Rows from block 2 of a small multi-label image tagger, named by matrix and row number. Rows with one number within an expert belong to one neuron, the router's apart. Each number is 200 + 20 x the weight over its row's rms, rounded and kept within 0 to 999. All counts start at 0.
Before each expert's rows are labels from the 100 images, of 14848, where the router gives the expert most weight on average: "lies over" is the class under the peak; "strongest on" is what is common among them. Only what is clearly more common there than usual is listed. The data: Sentinel-2 satellite tiles (TerraMesh).
# router: slot weights (model.blocks.2.mlp.router.weight, 64x80), inputs 0-79
# up: expert up (model.blocks.2.mlp.up, 32x80x80), inputs 0-79
# down: expert down (model.blocks.2.mlp.down, 32x80x80, transposed), outputs 0-79

# expert 26
lies over: snow or ice
strongest on: snow or ice; main land cover: snow or ice; bare ground
router.52,223,197,234,198,215,176,198,200,194,215,216,212,190,187,177,178,181,164,246,177,194,186,214,201,218,214,180,221,239,224,179,203,211,182,215,174,177,227,204,194,215,182,188,241,243,191,163,193,209,153,180,192,199,223,191,164,219,201,199,189,188,221,218,211,195,175,233,211,193,196,179,207,193,172,188,214,182,187,210,212
router.53,212,204,212,207,197,178,207,165,210,206,219,188,217,202,218,175,205,179,236,203,205,180,207,181,206,207,177,199,204,225,201,232,209,204,209,181,198,211,218,165,203,184,195,221,239,161,191,169,208,157,182,229,255,231,193,176,234,220,167,173,187,199,208,195,192,200,191,222,200,231,181,191,182,164,194,212,191,177,200,221
up.0,188,153,200,227,203,228,217,196,170,165,195,194,208,216,169,179,242,208,194,217,194,207,165,203,208,193,210,191,213,176,202,213,189,193,199,170,205,193,176,190,232,242,195,176,203,190,206,218,180,248,227,200,212,200,184,189,216,198,195,170,198,163,228,209,208,210,182,209,181,210,225,175,218,198,172,213,240,221,206,222
down.0,191,260,182,200,170,179,187,160,241,205,221,200,207,174,198,195,194,214,173,223,206,184,224,190,181,165,194,185,163,235,193,195,211,200,202,227,213,183,217,208,153,161,197,200,204,189,176,221,216,198,205,189,224,208,237,203,200,211,194,196,216,203,219,187,212,215,186,193,227,214,194,188,170,222,222,211,170,193,214,187
up.1,206,185,222,200,194,204,215,215,197,202,253,205,191,193,181,158,197,226,213,215,172,178,183,178,186,207,184,185,215,214,204,187,200,201,248,181,197,243,182,165,200,186,199,208,219,224,189,177,214,174,203,227,205,215,216,166,242,184,185,200,178,210,238,193,194,184,183,225,197,208,166,167,201,166,193,192,192,194,219,227
down.1,220,199,230,214,183,174,200,178,203,202,218,185,197,189,176,201,241,187,183,211,187,219,211,182,183,201,190,148,171,225,180,232,219,215,218,218,200,209,210,187,183,213,222,220,212,183,202,234,192,201,229,194,189,225,230,181,244,210,176,220,182,164,214,184,209,206,162,168,197,187,190,194,202,197,192,241,206,222,228,210
up.2,196,239,184,218,196,195,192,187,261,218,189,200,169,213,198,207,248,231,183,200,196,227,223,169,212,175,225,202,175,195,191,206,203,218,181,243,181,196,227,177,184,190,233,183,171,174,210,234,207,216,216,198,200,179,218,205,215,181,183,197,195,202,177,199,228,180,203,215,182,205,205,206,175,207,217,227,166,208,210,198
down.2,191,195,179,196,213,218,223,217,157,184,187,198,204,212,209,201,191,173,201,188,226,191,227,207,207,220,188,247,249,186,178,200,206,179,186,182,240,202,184,227,216,183,173,175,199,184,177,181,183,199,169,202,209,216,176,218,179,182,210,187,208,225,211,203,195,204,217,222,177,220,230,189,201,227,201,160,246,183,170,205
up.3,181,172,189,178,220,223,172,195,173,178,165,196,231,219,170,201,206,206,192,212,189,224,220,220,200,188,200,212,169,203,201,205,203,218,180,218,204,203,213,225,219,208,213,202,169,210,201,227,172,164,222,235,172,202,206,210,207,211,168,176,202,166,159,195,199,213,227,195,195,175,240,226,220,204,175,196,216,236,194,175
down.3,226,211,182,213,207,215,224,211,195,177,198,189,230,200,248,178,166,205,204,207,226,191,209,206,228,233,176,219,218,187,165,199,177,217,228,181,240,172,186,199,163,175,225,167,192,176,204,187,208,180,190,195,241,211,168,182,231,199,206,178,224,213,203,196,186,182,202,206,228,219,201,212,211,204,205,166,208,188,201,180

# expert 11
lies over: snow or ice
strongest on: snow or ice; main land cover: snow or ice
router.22,211,180,219,200,228,168,203,199,168,204,233,210,216,190,178,205,222,217,200,189,189,220,216,227,162,186,200,209,174,213,188,185,202,209,227,201,202,236,192,211,176,184,199,228,219,235,204,149,202,175,204,232,216,227,218,223,181,163,186,195,214,186,199,178,179,193,203,160,231,181,214,185,186,179,182,182,197,180,227,214
router.23,228,172,230,178,200,168,243,221,205,167,203,203,206,185,231,175,215,217,197,206,170,200,194,182,196,206,182,151,205,212,174,217,194,237,193,206,171,237,191,195,211,179,231,179,199,234,182,193,210,205,223,176,209,211,213,187,221,200,178,206,176,177,182,200,209,226,188,208,232,191,183,233,181,187,188,198,209,226,193,224
up.0,210,202,205,242,206,195,210,196,173,209,230,203,204,192,177,196,191,206,215,177,203,179,233,199,181,202,196,210,210,176,192,170,206,193,228,166,208,240,181,174,171,201,202,230,241,204,206,162,238,188,174,187,216,198,195,191,190,183,213,157,205,201,218,195,198,151,188,202,202,200,168,180,205,203,178,219,197,166,239,220
down.0,220,201,200,214,202,187,242,195,202,202,208,231,178,194,172,204,221,215,203,175,219,207,200,168,184,181,222,188,168,194,162,208,210,213,210,214,224,204,224,167,186,192,215,203,227,228,215,258,229,214,195,216,202,197,211,157,226,187,196,203,174,202,241,172,193,198,158,210,190,201,189,183,177,214,197,223,180,213,198,227
up.1,202,201,152,222,214,178,199,184,216,190,176,216,198,207,214,211,214,222,209,186,185,216,182,198,218,165,246,199,191,159,203,172,216,213,202,183,214,222,166,185,196,235,198,173,197,203,232,198,188,206,180,221,228,198,192,164,209,224,187,251,180,174,190,218,195,200,186,234,186,207,221,179,219,202,208,222,166,208,197,213
down.1,171,217,217,186,161,226,195,216,221,216,217,200,182,184,234,178,213,186,165,221,223,212,215,181,185,214,211,204,239,226,194,190,204,182,202,191,235,189,202,191,212,184,194,208,209,170,178,175,198,208,209,186,178,210,195,192,192,141,215,153,217,221,195,201,179,203,199,189,213,233,193,176,181,179,215,164,204,167,221,215
up.2,210,187,218,214,223,201,171,185,192,197,196,197,228,202,214,177,197,187,200,215,152,163,184,196,185,208,204,170,197,194,232,201,211,207,208,184,163,189,222,186,179,212,206,198,143,177,224,205,229,172,255,173,211,205,199,217,219,227,219,186,207,187,188,241,209,189,208,209,189,213,193,218,237,190,170,208,208,194,225,189
down.2,218,204,205,193,211,215,200,194,206,186,209,215,158,216,158,188,191,206,224,214,219,191,216,176,205,205,222,234,192,207,195,203,196,207,178,212,183,193,203,215,232,168,206,200,211,231,160,246,228,199,149,191,143,191,174,210,217,217,212,222,188,218,207,178,190,221,197,189,168,199,193,186,174,197,182,210,197,216,169,181
up.3,186,204,188,255,197,202,196,195,196,208,223,190,216,173,178,177,209,218,205,189,212,198,227,187,194,192,205,193,207,184,201,151,203,207,222,183,197,235,171,187,172,187,231,220,232,193,208,166,221,202,182,185,213,191,205,201,183,192,206,149,213,196,205,200,213,131,189,199,217,177,170,191,201,190,200,235,201,191,225,219
down.3,206,181,194,194,211,207,239,184,168,187,207,235,194,223,180,211,197,218,215,165,228,195,207,185,185,175,218,210,164,187,166,182,182,218,193,204,213,190,227,174,194,193,189,202,221,253,209,231,212,204,205,192,209,194,208,162,206,197,205,193,184,212,243,162,175,225,181,208,195,175,221,187,168,227,203,220,192,220,194,228

# expert 12
lies over: bare ground
strongest on: bare ground; main land cover: bare ground
router.24,209,187,210,205,190,218,175,213,199,192,193,211,212,214,193,182,204,193,204,203,172,220,190,183,173,167,240,186,163,207,226,236,191,222,242,201,193,221,180,198,188,172,221,180,192,202,232,219,196,227,202,225,212,223,226,204,173,168,176,209,204,182,199,171,217,198,190,243,168,179,207,208,202,211,163,202,162,211,229,220
router.25,230,207,216,211,175,201,175,233,191,186,230,196,233,194,218,226,190,192,183,194,155,197,222,190,162,189,188,214,209,178,205,219,210,171,215,139,217,214,191,174,206,218,193,219,175,197,215,200,192,186,211,226,226,167,175,204,213,222,207,210,184,205,166,217,201,177,193,224,200,226,202,196,249,198,195,179,202,185,185,201
up.0,195,203,218,204,146,205,195,210,204,217,223,211,210,196,205,194,208,187,205,188,183,212,263,175,186,194,204,206,217,226,227,237,231,215,214,182,177,230,216,189,198,177,197,176,192,190,208,194,204,173,205,222,239,201,215,202,195,192,178,196,183,198,177,190,202,132,212,216,177,233,204,195,179,221,210,208,205,215,234,209
down.0,197,186,164,193,243,209,192,197,181,189,188,228,207,220,216,234,216,174,211,178,192,206,197,214,189,192,227,237,171,191,214,156,193,191,194,190,218,203,227,208,201,193,183,204,190,224,231,187,169,202,228,210,218,202,170,210,170,191,213,171,180,204,232,216,197,208,181,170,221,176,220,175,209,221,210,187,229,175,244,213
up.1,180,185,226,175,226,221,173,194,193,195,197,190,218,204,170,169,218,192,203,217,200,216,172,161,167,182,193,165,182,195,238,193,189,194,234,201,203,199,226,207,216,205,196,203,197,214,191,204,192,218,263,202,172,214,223,170,213,195,197,212,221,199,198,200,211,223,202,223,194,185,206,226,182,218,243,239,161,189,194,201
down.1,245,222,193,243,174,160,202,208,197,204,219,178,194,179,204,204,222,207,215,221,186,201,221,181,212,225,191,193,202,205,210,218,216,211,197,189,203,220,181,170,155,197,212,203,169,174,212,239,220,222,190,186,230,213,184,188,197,168,199,221,185,201,230,196,208,151,182,190,166,205,180,164,207,212,182,199,227,190,216,209
up.2,190,196,209,166,166,190,209,223,198,212,208,201,217,205,208,218,213,160,201,176,188,195,231,229,191,179,199,212,210,248,221,224,249,178,193,195,184,211,204,204,205,172,185,192,183,209,171,182,188,164,171,212,231,218,199,233,210,206,187,210,201,190,160,205,201,168,230,183,189,223,215,180,174,202,211,160,220,215,192,210
down.2,212,198,186,219,195,180,215,222,190,211,184,238,207,223,196,198,230,198,203,205,193,193,183,196,174,215,243,218,168,169,203,171,170,223,191,219,207,186,204,211,164,191,173,160,192,218,235,216,190,208,199,190,198,235,191,197,171,154,195,194,215,210,254,181,195,205,186,172,199,206,221,172,206,213,192,165,191,199,218,210
up.3,184,208,207,221,217,205,182,172,224,189,205,191,185,200,169,169,200,220,207,231,210,194,189,150,197,188,211,203,176,178,225,183,182,220,218,177,202,185,195,193,234,194,176,158,213,194,193,209,209,223,215,206,237,201,226,191,208,199,188,216,199,219,230,179,223,192,198,258,187,219,190,187,177,215,210,220,151,178,219,216
down.3,207,180,205,191,194,187,190,185,158,200,204,193,194,187,195,186,184,188,192,208,169,218,236,195,174,246,182,221,206,197,173,227,204,221,173,221,212,227,196,174,228,214,245,210,184,201,218,172,223,220,207,199,182,169,180,184,222,250,191,200,200,177,178,221,205,170,180,187,208,194,214,213,228,196,185,218,237,222,212,202

# expert 20
lies over: water
strongest on: water; main land cover: water
router.40,211,198,169,237,189,197,205,187,172,201,188,216,194,181,187,187,185,190,213,206,169,221,218,201,218,222,226,216,221,207,175,219,189,246,216,239,202,188,200,181,177,219,226,187,206,186,228,213,205,204,191,188,191,200,198,198,200,188,181,207,181,151,195,191,204,170,140,174,190,236,180,176,193,184,180,181,220,230,221,193
router.41,185,228,169,231,173,185,192,213,170,216,167,228,214,220,199,200,203,203,225,226,205,223,186,201,210,202,209,183,197,185,181,196,183,231,215,219,200,212,208,191,166,197,220,203,198,196,237,228,205,212,195,187,211,206,198,192,187,172,179,205,214,160,236,179,188,201,140,187,178,231,170,170,212,181,179,193,183,208,235,205
up.0,211,235,228,172,211,206,164,186,206,211,205,175,192,186,182,140,183,181,181,207,209,190,232,219,207,216,175,190,196,240,186,217,209,181,194,202,197,172,231,219,208,197,218,214,207,189,189,199,219,205,191,195,159,212,200,187,210,213,204,193,199,233,170,215,195,196,232,151,227,223,197,240,204,193,208,216,213,201,186,166
down.0,199,191,216,203,210,219,231,206,199,227,194,226,191,205,191,201,215,228,193,190,209,210,168,204,213,195,209,153,157,200,176,235,168,229,222,246,204,196,192,199,182,222,192,228,219,205,218,202,187,185,227,214,177,194,227,193,225,185,202,174,177,174,189,211,168,223,191,231,218,170,177,218,213,192,171,218,168,197,188,194
up.1,212,223,224,163,205,182,204,184,202,223,203,189,220,198,196,159,203,193,200,211,254,170,217,219,209,200,171,189,193,244,179,217,196,195,192,210,183,175,213,223,196,171,193,206,223,202,171,218,203,191,174,195,175,236,225,204,226,193,189,199,226,248,174,197,184,177,237,170,203,197,207,217,166,199,193,205,192,203,196,174
down.1,231,189,185,210,238,204,222,224,217,202,182,224,186,221,229,231,217,238,222,194,185,192,156,192,229,174,236,145,176,174,199,200,163,216,205,229,166,199,190,197,194,203,217,198,206,209,216,204,182,219,185,210,179,195,181,177,184,181,217,193,196,197,177,201,201,225,195,229,214,160,219,197,211,215,190,198,197,196,187,205
up.2,176,196,207,190,161,206,161,214,195,218,185,188,222,226,197,190,237,178,213,207,186,179,186,219,193,197,194,160,174,214,208,218,189,195,179,217,153,184,208,218,193,149,182,217,163,215,188,226,161,198,227,217,195,221,232,234,193,206,197,181,214,177,209,190,190,228,201,190,187,206,194,206,181,195,182,229,201,203,228,189
down.2,232,190,183,203,195,170,232,206,195,186,160,215,208,222,229,210,202,200,229,216,207,183,171,200,199,204,208,200,191,150,209,177,188,216,199,188,221,181,189,209,165,214,183,155,220,218,191,218,165,196,179,173,230,221,182,212,162,181,189,232,218,204,229,206,213,211,183,206,197,205,206,189,227,233,182,169,199,200,172,203
up.3,171,225,198,200,188,240,175,206,193,268,197,214,224,188,197,205,180,181,210,193,199,211,203,221,159,205,233,200,184,196,198,175,198,185,198,209,198,185,188,199,174,220,227,231,220,170,214,189,199,191,192,215,145,182,184,187,182,184,232,184,208,204,199,208,186,243,203,161,221,183,183,214,226,192,211,213,209,191,216,194
down.3,204,192,206,200,192,160,210,158,185,182,197,220,183,191,174,198,200,200,165,184,228,218,224,191,179,221,200,211,184,229,161,195,201,243,193,216,234,184,236,186,172,207,199,216,216,192,213,231,207,197,239,207,206,227,222,188,214,181,149,212,190,190,233,196,186,192,187,192,195,217,172,196,183,195,187,222,182,237,196,210

# expert 4
lies over: rangeland
strongest on: main land cover: rangeland
router.8,232,188,183,232,216,168,202,193,203,196,196,227,173,227,199,215,249,189,185,201,177,202,172,213,228,190,199,221,205,187,210,173,175,180,196,183,203,191,210,202,224,230,178,179,216,222,196,223,177,199,228,237,183,193,185,211,203,175,217,181,172,179,179,170,172,226,177,184,230,188,209,193,190,182,181,158,217,217,204,192
router.9,160,200,170,192,193,220,192,195,194,179,187,191,197,196,189,175,214,236,204,230,218,188,233,169,200,192,194,207,180,222,171,188,196,254,217,211,230,187,172,202,207,203,186,152,212,218,206,187,217,233,171,185,209,201,219,193,206,230,163,201,195,187,201,176,239,179,175,189,187,209,214,175,216,227,170,198,214,206,206,204
up.0,208,198,206,191,163,208,219,218,213,210,199,197,204,214,231,180,217,198,221,177,203,215,185,167,143,223,215,159,231,194,168,196,220,180,177,181,202,214,193,192,193,198,217,203,186,193,195,180,188,197,203,178,200,192,208,186,214,182,215,184,223,220,187,239,239,221,171,227,215,198,187,235,200,174,215,237,169,171,220,201
down.0,191,181,191,169,228,223,189,197,213,192,207,197,202,195,177,209,182,194,223,174,195,197,188,220,211,180,200,222,184,224,220,182,221,152,182,200,178,206,225,197,260,172,208,204,219,216,183,188,206,197,203,202,160,173,193,201,198,229,248,186,197,196,183,217,175,240,192,199,211,191,207,195,176,226,238,230,209,197,167,209
up.1,229,198,193,211,213,169,196,199,204,174,206,198,191,194,226,202,209,211,202,186,154,200,171,202,218,171,187,175,227,215,221,180,222,174,147,193,161,225,194,177,228,194,212,192,177,199,199,202,209,202,249,196,226,218,207,225,203,218,200,199,190,184,145,208,213,179,190,195,229,222,201,212,186,186,232,197,202,198,209,235
down.1,198,209,185,211,179,213,179,165,204,208,213,174,197,179,164,207,203,192,183,224,234,206,247,196,193,198,216,270,184,228,200,196,196,216,200,153,227,180,222,202,171,200,182,219,213,178,207,221,219,196,181,188,185,183,212,184,184,207,190,213,204,191,249,172,193,191,198,184,186,219,175,181,172,210,201,209,202,193,208,177
up.2,226,237,197,214,202,175,218,225,241,210,195,222,197,208,240,211,179,207,193,187,190,172,175,202,208,209,196,175,181,179,219,156,193,170,197,172,221,187,186,205,188,233,205,183,223,206,176,221,199,172,181,217,186,158,195,174,186,211,222,213,190,226,204,187,206,218,194,224,236,212,186,211,228,156,199,187,176,194,198,194
down.2,227,184,226,191,205,194,238,218,218,178,204,198,184,189,197,204,219,221,227,200,232,200,167,170,242,195,186,176,188,201,207,222,186,221,240,180,173,183,214,188,202,188,186,168,202,207,166,254,208,178,191,200,177,206,208,173,243,177,177,231,190,189,206,180,174,219,199,198,201,178,190,174,197,213,201,203,200,188,170,203
up.3,217,213,221,207,209,178,210,184,194,187,192,202,175,154,180,199,190,193,183,218,213,237,221,168,200,247,181,213,201,217,197,241,196,214,198,191,202,188,238,169,207,222,204,215,219,174,210,234,214,188,178,179,176,187,191,145,213,166,199,200,197,198,219,189,211,210,177,223,196,240,172,196,194,226,222,198,188,205,213,194
down.3,167,197,192,205,188,224,201,179,192,221,181,206,242,216,226,194,187,172,159,181,239,195,205,222,165,224,204,214,199,207,174,191,189,201,212,191,237,166,199,211,191,210,182,193,185,192,211,156,167,172,236,224,230,224,192,214,223,217,193,155,216,210,214,198,179,209,213,185,222,208,207,208,208,180,214,189,216,198,221,182

# expert 24
lies over: snow or ice
strongest on: snow or ice; main land cover: snow or ice
router.48,175,214,188,206,193,213,204,209,232,199,197,197,220,197,226,182,199,233,172,183,179,202,191,183,204,176,221,164,201,195,224,182,205,208,215,171,231,202,219,171,197,228,220,193,172,154,225,240,203,167,221,234,226,167,223,182,221,196,208,208,181,203,204,164,198,197,181,208,210,240,189,171,211,172,215,202,187,217,206,202
router.49,170,200,179,195,191,238,194,229,210,211,209,144,206,201,211,197,206,229,161,169,177,209,200,193,189,188,226,170,196,195,198,217,221,184,200,203,206,185,191,189,206,198,181,190,173,145,228,199,215,222,211,229,228,193,187,193,195,185,227,192,175,214,183,186,160,205,208,241,210,218,187,176,217,184,203,227,231,192,191,216
up.0,195,207,201,189,218,166,200,175,200,169,196,199,213,178,233,181,173,192,201,230,225,224,188,174,195,208,211,212,225,216,178,230,220,189,189,150,219,194,179,207,217,184,198,207,217,207,191,167,211,203,196,164,215,241,199,221,180,183,175,230,222,197,192,216,191,236,217,211,221,210,215,205,213,185,212,198,146,176,173,200
down.0,198,234,167,223,189,192,178,183,234,204,185,199,192,190,182,220,182,208,221,196,228,227,236,187,220,192,236,238,209,179,203,174,191,167,177,198,195,191,220,182,195,213,196,176,221,181,201,188,219,221,173,201,203,178,162,189,169,186,232,209,232,239,184,212,211,185,206,198,197,238,187,185,183,226,231,202,199,195,219,183
up.1,219,195,213,190,173,206,216,195,204,235,222,216,221,220,248,202,222,165,205,174,185,202,178,200,152,191,204,164,188,209,178,206,204,182,207,194,192,203,206,204,206,188,210,225,196,209,217,172,179,167,224,209,199,179,217,194,231,220,233,181,168,195,208,237,205,196,168,213,209,176,191,241,194,197,183,236,194,173,228,194
down.1,197,222,194,190,196,191,163,193,210,185,208,160,184,180,167,196,185,199,236,242,240,229,201,190,222,182,214,227,194,217,228,179,200,187,178,170,185,199,225,202,217,196,196,166,233,198,196,199,207,222,179,180,161,180,193,190,189,204,215,227,230,208,184,197,213,207,190,212,195,222,184,178,179,240,237,215,194,189,175,181
up.2,183,235,185,213,186,215,177,227,218,226,219,220,188,182,201,229,225,211,219,183,184,223,230,194,186,206,206,181,225,202,226,154,215,164,217,210,203,202,179,176,167,200,217,219,210,165,207,199,205,171,169,221,201,182,197,190,210,190,191,208,250,207,194,202,211,195,189,158,199,184,174,174,199,167,225,201,190,224,221,198
down.2,216,216,211,189,192,187,241,209,207,204,203,195,214,221,225,179,217,210,241,195,209,192,190,214,203,202,188,155,195,208,184,232,181,221,224,216,160,201,189,187,203,166,210,179,160,192,196,210,200,196,176,214,179,215,217,192,282,203,190,160,183,197,208,198,218,209,178,221,194,178,180,211,201,201,173,209,186,184,205,206
up.3,229,195,234,203,187,184,258,224,203,175,220,212,181,198,199,182,221,188,213,204,228,206,204,199,204,226,210,198,240,209,192,199,237,208,192,181,191,227,239,182,173,186,203,203,204,194,187,238,195,188,187,183,215,211,204,185,223,187,229,175,165,188,227,208,212,171,146,202,182,199,185,208,182,212,166,214,214,185,199,217
down.3,183,188,161,181,217,236,195,191,204,195,180,214,212,227,199,254,198,197,189,171,202,187,187,201,196,168,216,210,178,188,210,156,177,191,179,202,209,187,213,219,217,217,180,195,216,247,200,189,162,201,223,226,191,180,209,214,146,211,223,212,214,215,222,190,207,239,199,204,199,198,229,201,185,238,219,197,201,208,202,202

# expert 23
lies over: bare ground
strongest on: bare ground; main land cover: bare ground
router.46,206,165,191,177,235,224,192,206,169,154,158,229,206,217,168,192,201,216,191,181,157,210,186,198,199,208,194,184,184,179,204,182,177,220,187,222,190,190,218,210,212,221,221,185,207,228,229,197,170,242,225,208,199,201,196,174,213,212,208,200,194,200,185,211,209,228,199,192,240,184,226,209,219,212,191,204,228,239,181,211
router.47,216,189,187,190,229,230,177,209,166,159,189,231,179,215,173,210,207,179,190,200,173,215,198,184,194,185,214,216,176,196,220,177,211,192,187,204,212,207,240,165,220,221,223,173,213,225,218,207,167,207,194,213,194,170,191,166,233,225,163,226,183,163,189,220,221,201,187,198,200,213,219,197,227,225,212,200,202,218,188,222
up.0,227,224,178,185,195,188,217,191,205,202,179,205,236,202,201,180,166,197,192,185,182,158,234,210,198,228,203,199,188,178,200,211,182,193,175,219,203,186,188,205,193,196,214,199,180,182,208,211,218,210,182,211,246,214,185,191,225,197,231,186,202,244,194,182,174,205,216,207,244,240,201,214,226,227,163,159,209,197,191,165
down.0,165,196,183,202,189,195,190,189,199,230,174,206,208,238,244,221,195,168,191,202,210,227,197,201,200,168,220,196,249,192,177,195,189,164,204,174,228,189,190,213,197,222,201,223,218,160,209,174,158,159,221,220,223,205,196,223,169,189,218,201,192,185,215,210,212,214,207,184,201,207,219,215,212,179,196,212,187,168,228,199
up.1,220,187,220,200,221,182,217,206,218,202,199,198,188,199,189,247,218,192,182,167,212,201,188,233,211,216,156,229,212,203,194,217,219,178,188,205,198,205,225,208,227,194,168,254,201,210,152,203,192,189,194,200,175,193,199,244,164,195,231,166,189,189,183,201,150,214,197,204,187,180,207,206,203,223,196,197,224,202,188,212
down.1,177,211,204,175,183,220,196,207,207,198,161,214,204,201,190,177,201,229,193,205,190,202,213,183,173,202,213,190,164,178,193,201,158,232,195,213,205,191,188,216,199,189,212,142,203,210,216,217,200,209,218,211,205,198,217,182,214,193,169,254,211,196,222,170,235,204,209,187,217,234,208,200,182,197,225,210,187,266,197,199
up.2,180,204,200,166,174,222,218,232,203,199,199,202,200,213,202,177,207,227,205,220,200,187,230,205,202,182,198,168,245,208,165,202,199,189,208,222,178,196,134,208,229,147,213,186,190,222,189,172,198,196,185,199,211,232,216,189,234,208,209,202,180,227,164,205,195,177,215,189,201,182,209,207,185,187,202,179,235,207,190,213
down.2,222,221,168,234,202,202,189,183,206,186,198,204,208,203,214,214,206,197,196,230,215,213,190,198,232,193,231,209,189,194,219,201,186,216,198,162,213,164,237,203,158,241,198,190,191,164,217,215,175,182,202,205,216,226,168,211,181,195,212,160,221,178,240,189,200,178,199,204,197,218,194,175,199,182,211,174,213,192,252,205
up.3,207,213,214,217,182,191,232,177,220,205,234,179,182,168,218,181,169,189,160,206,227,201,218,197,195,246,174,205,212,208,208,219,218,189,190,176,227,218,187,176,216,195,195,226,218,166,192,198,236,183,193,158,218,177,211,206,185,184,220,177,181,189,197,207,189,190,173,230,215,233,163,204,199,177,202,179,187,183,189,208
down.3,203,181,209,201,199,216,185,158,186,210,219,198,182,191,154,205,166,174,194,196,211,184,206,224,190,236,201,253,171,201,224,202,214,205,172,215,217,200,224,202,193,198,182,226,200,226,183,212,213,214,174,162,187,179,182,209,193,222,238,196,200,219,213,234,158,214,219,199,203,209,185,200,213,241,185,187,217,180,175,191

# expert 7
lies over: rangeland
strongest on: water; flooded vegetation; main land cover: flooded vegetation
router.14,222,204,205,184,234,246,235,210,172,165,217,188,206,221,189,191,203,175,199,223,234,215,199,181,197,213,212,199,196,193,196,214,188,217,244,213,213,184,215,215,211,220,178,183,204,227,183,192,182,199,173,188,177,219,173,184,246,180,173,162,212,210,207,219,217,198,189,185,186,181,223,188,231,218,173,179,227,174,195,199
router.15,214,190,188,195,230,249,241,179,176,191,206,183,212,203,191,226,204,177,190,222,234,215,208,188,182,225,203,209,201,193,195,185,185,205,241,217,221,200,219,209,214,203,169,192,200,229,201,148,183,202,175,199,192,227,171,194,221,196,192,142,205,203,210,214,210,172,192,202,186,177,209,186,220,221,191,169,228,173,206,186
up.0,189,207,241,183,199,200,209,220,206,200,193,227,174,200,214,190,201,209,213,258,194,211,189,174,195,200,174,173,194,222,203,186,230,222,216,204,168,222,159,214,173,194,211,216,166,220,173,196,194,199,203,193,178,197,245,216,212,232,154,245,209,199,208,186,238,202,203,200,175,190,201,209,184,180,189,194,179,219,199,201
down.0,204,219,184,198,200,191,160,181,201,194,171,194,211,197,167,194,179,193,247,199,208,208,237,167,197,195,193,238,202,186,181,189,180,180,185,182,196,190,220,196,204,206,222,195,225,200,223,204,212,217,167,191,189,190,186,165,178,213,186,221,239,233,205,195,225,180,203,192,171,233,208,208,176,236,233,231,195,218,227,176
up.1,178,199,218,179,202,196,229,207,189,203,178,211,192,202,221,223,213,237,161,228,230,203,197,178,207,179,184,166,199,204,195,236,190,235,189,204,178,205,202,213,199,211,171,211,161,190,185,217,188,180,244,182,180,210,253,220,203,195,185,223,195,196,232,187,175,214,186,206,164,202,210,209,199,202,166,233,204,214,201,227
down.1,237,239,190,209,218,201,190,184,230,194,192,194,204,205,193,196,193,174,255,197,235,193,211,172,210,195,208,228,177,178,190,199,190,176,213,173,199,181,232,197,197,190,192,191,218,188,190,213,205,195,160,192,186,202,151,170,194,195,231,203,226,240,208,203,219,194,203,208,198,216,194,198,195,262,211,202,198,158,198,191
up.2,224,196,192,216,211,204,230,180,210,178,219,212,166,231,215,223,196,202,192,229,182,204,205,195,197,204,214,222,180,201,234,190,203,203,242,194,233,207,192,199,215,198,200,168,186,205,204,169,205,190,172,199,223,186,192,201,199,179,178,205,165,166,195,196,243,203,172,243,216,240,206,175,197,202,214,137,191,200,189,208
down.2,203,209,201,218,197,195,193,182,203,212,207,205,204,169,193,207,181,223,193,176,169,180,195,218,211,205,155,153,185,186,205,221,200,225,169,242,178,216,145,180,185,193,235,230,177,188,218,222,234,213,178,200,199,173,209,213,206,216,210,199,218,202,180,185,155,194,224,195,218,207,179,217,214,176,186,202,195,218,197,173
up.3,176,211,208,218,192,194,196,210,208,231,262,214,210,201,211,204,205,186,196,187,194,217,196,215,228,179,228,235,225,198,196,185,236,155,217,183,199,217,199,183,174,218,190,210,201,172,202,174,203,203,188,193,206,190,154,209,178,192,221,203,194,241,224,216,186,176,185,205,190,199,201,162,164,174,211,210,219,163,214,220
down.3,166,189,188,178,175,211,206,217,208,216,183,238,195,227,207,231,210,195,177,162,171,183,211,200,143,189,217,175,189,199,187,177,193,199,191,246,219,207,192,214,182,198,193,223,198,213,201,216,172,206,223,224,194,208,222,214,179,192,192,201,184,195,227,161,213,243,194,167,193,211,242,200,177,228,205,212,207,207,201,201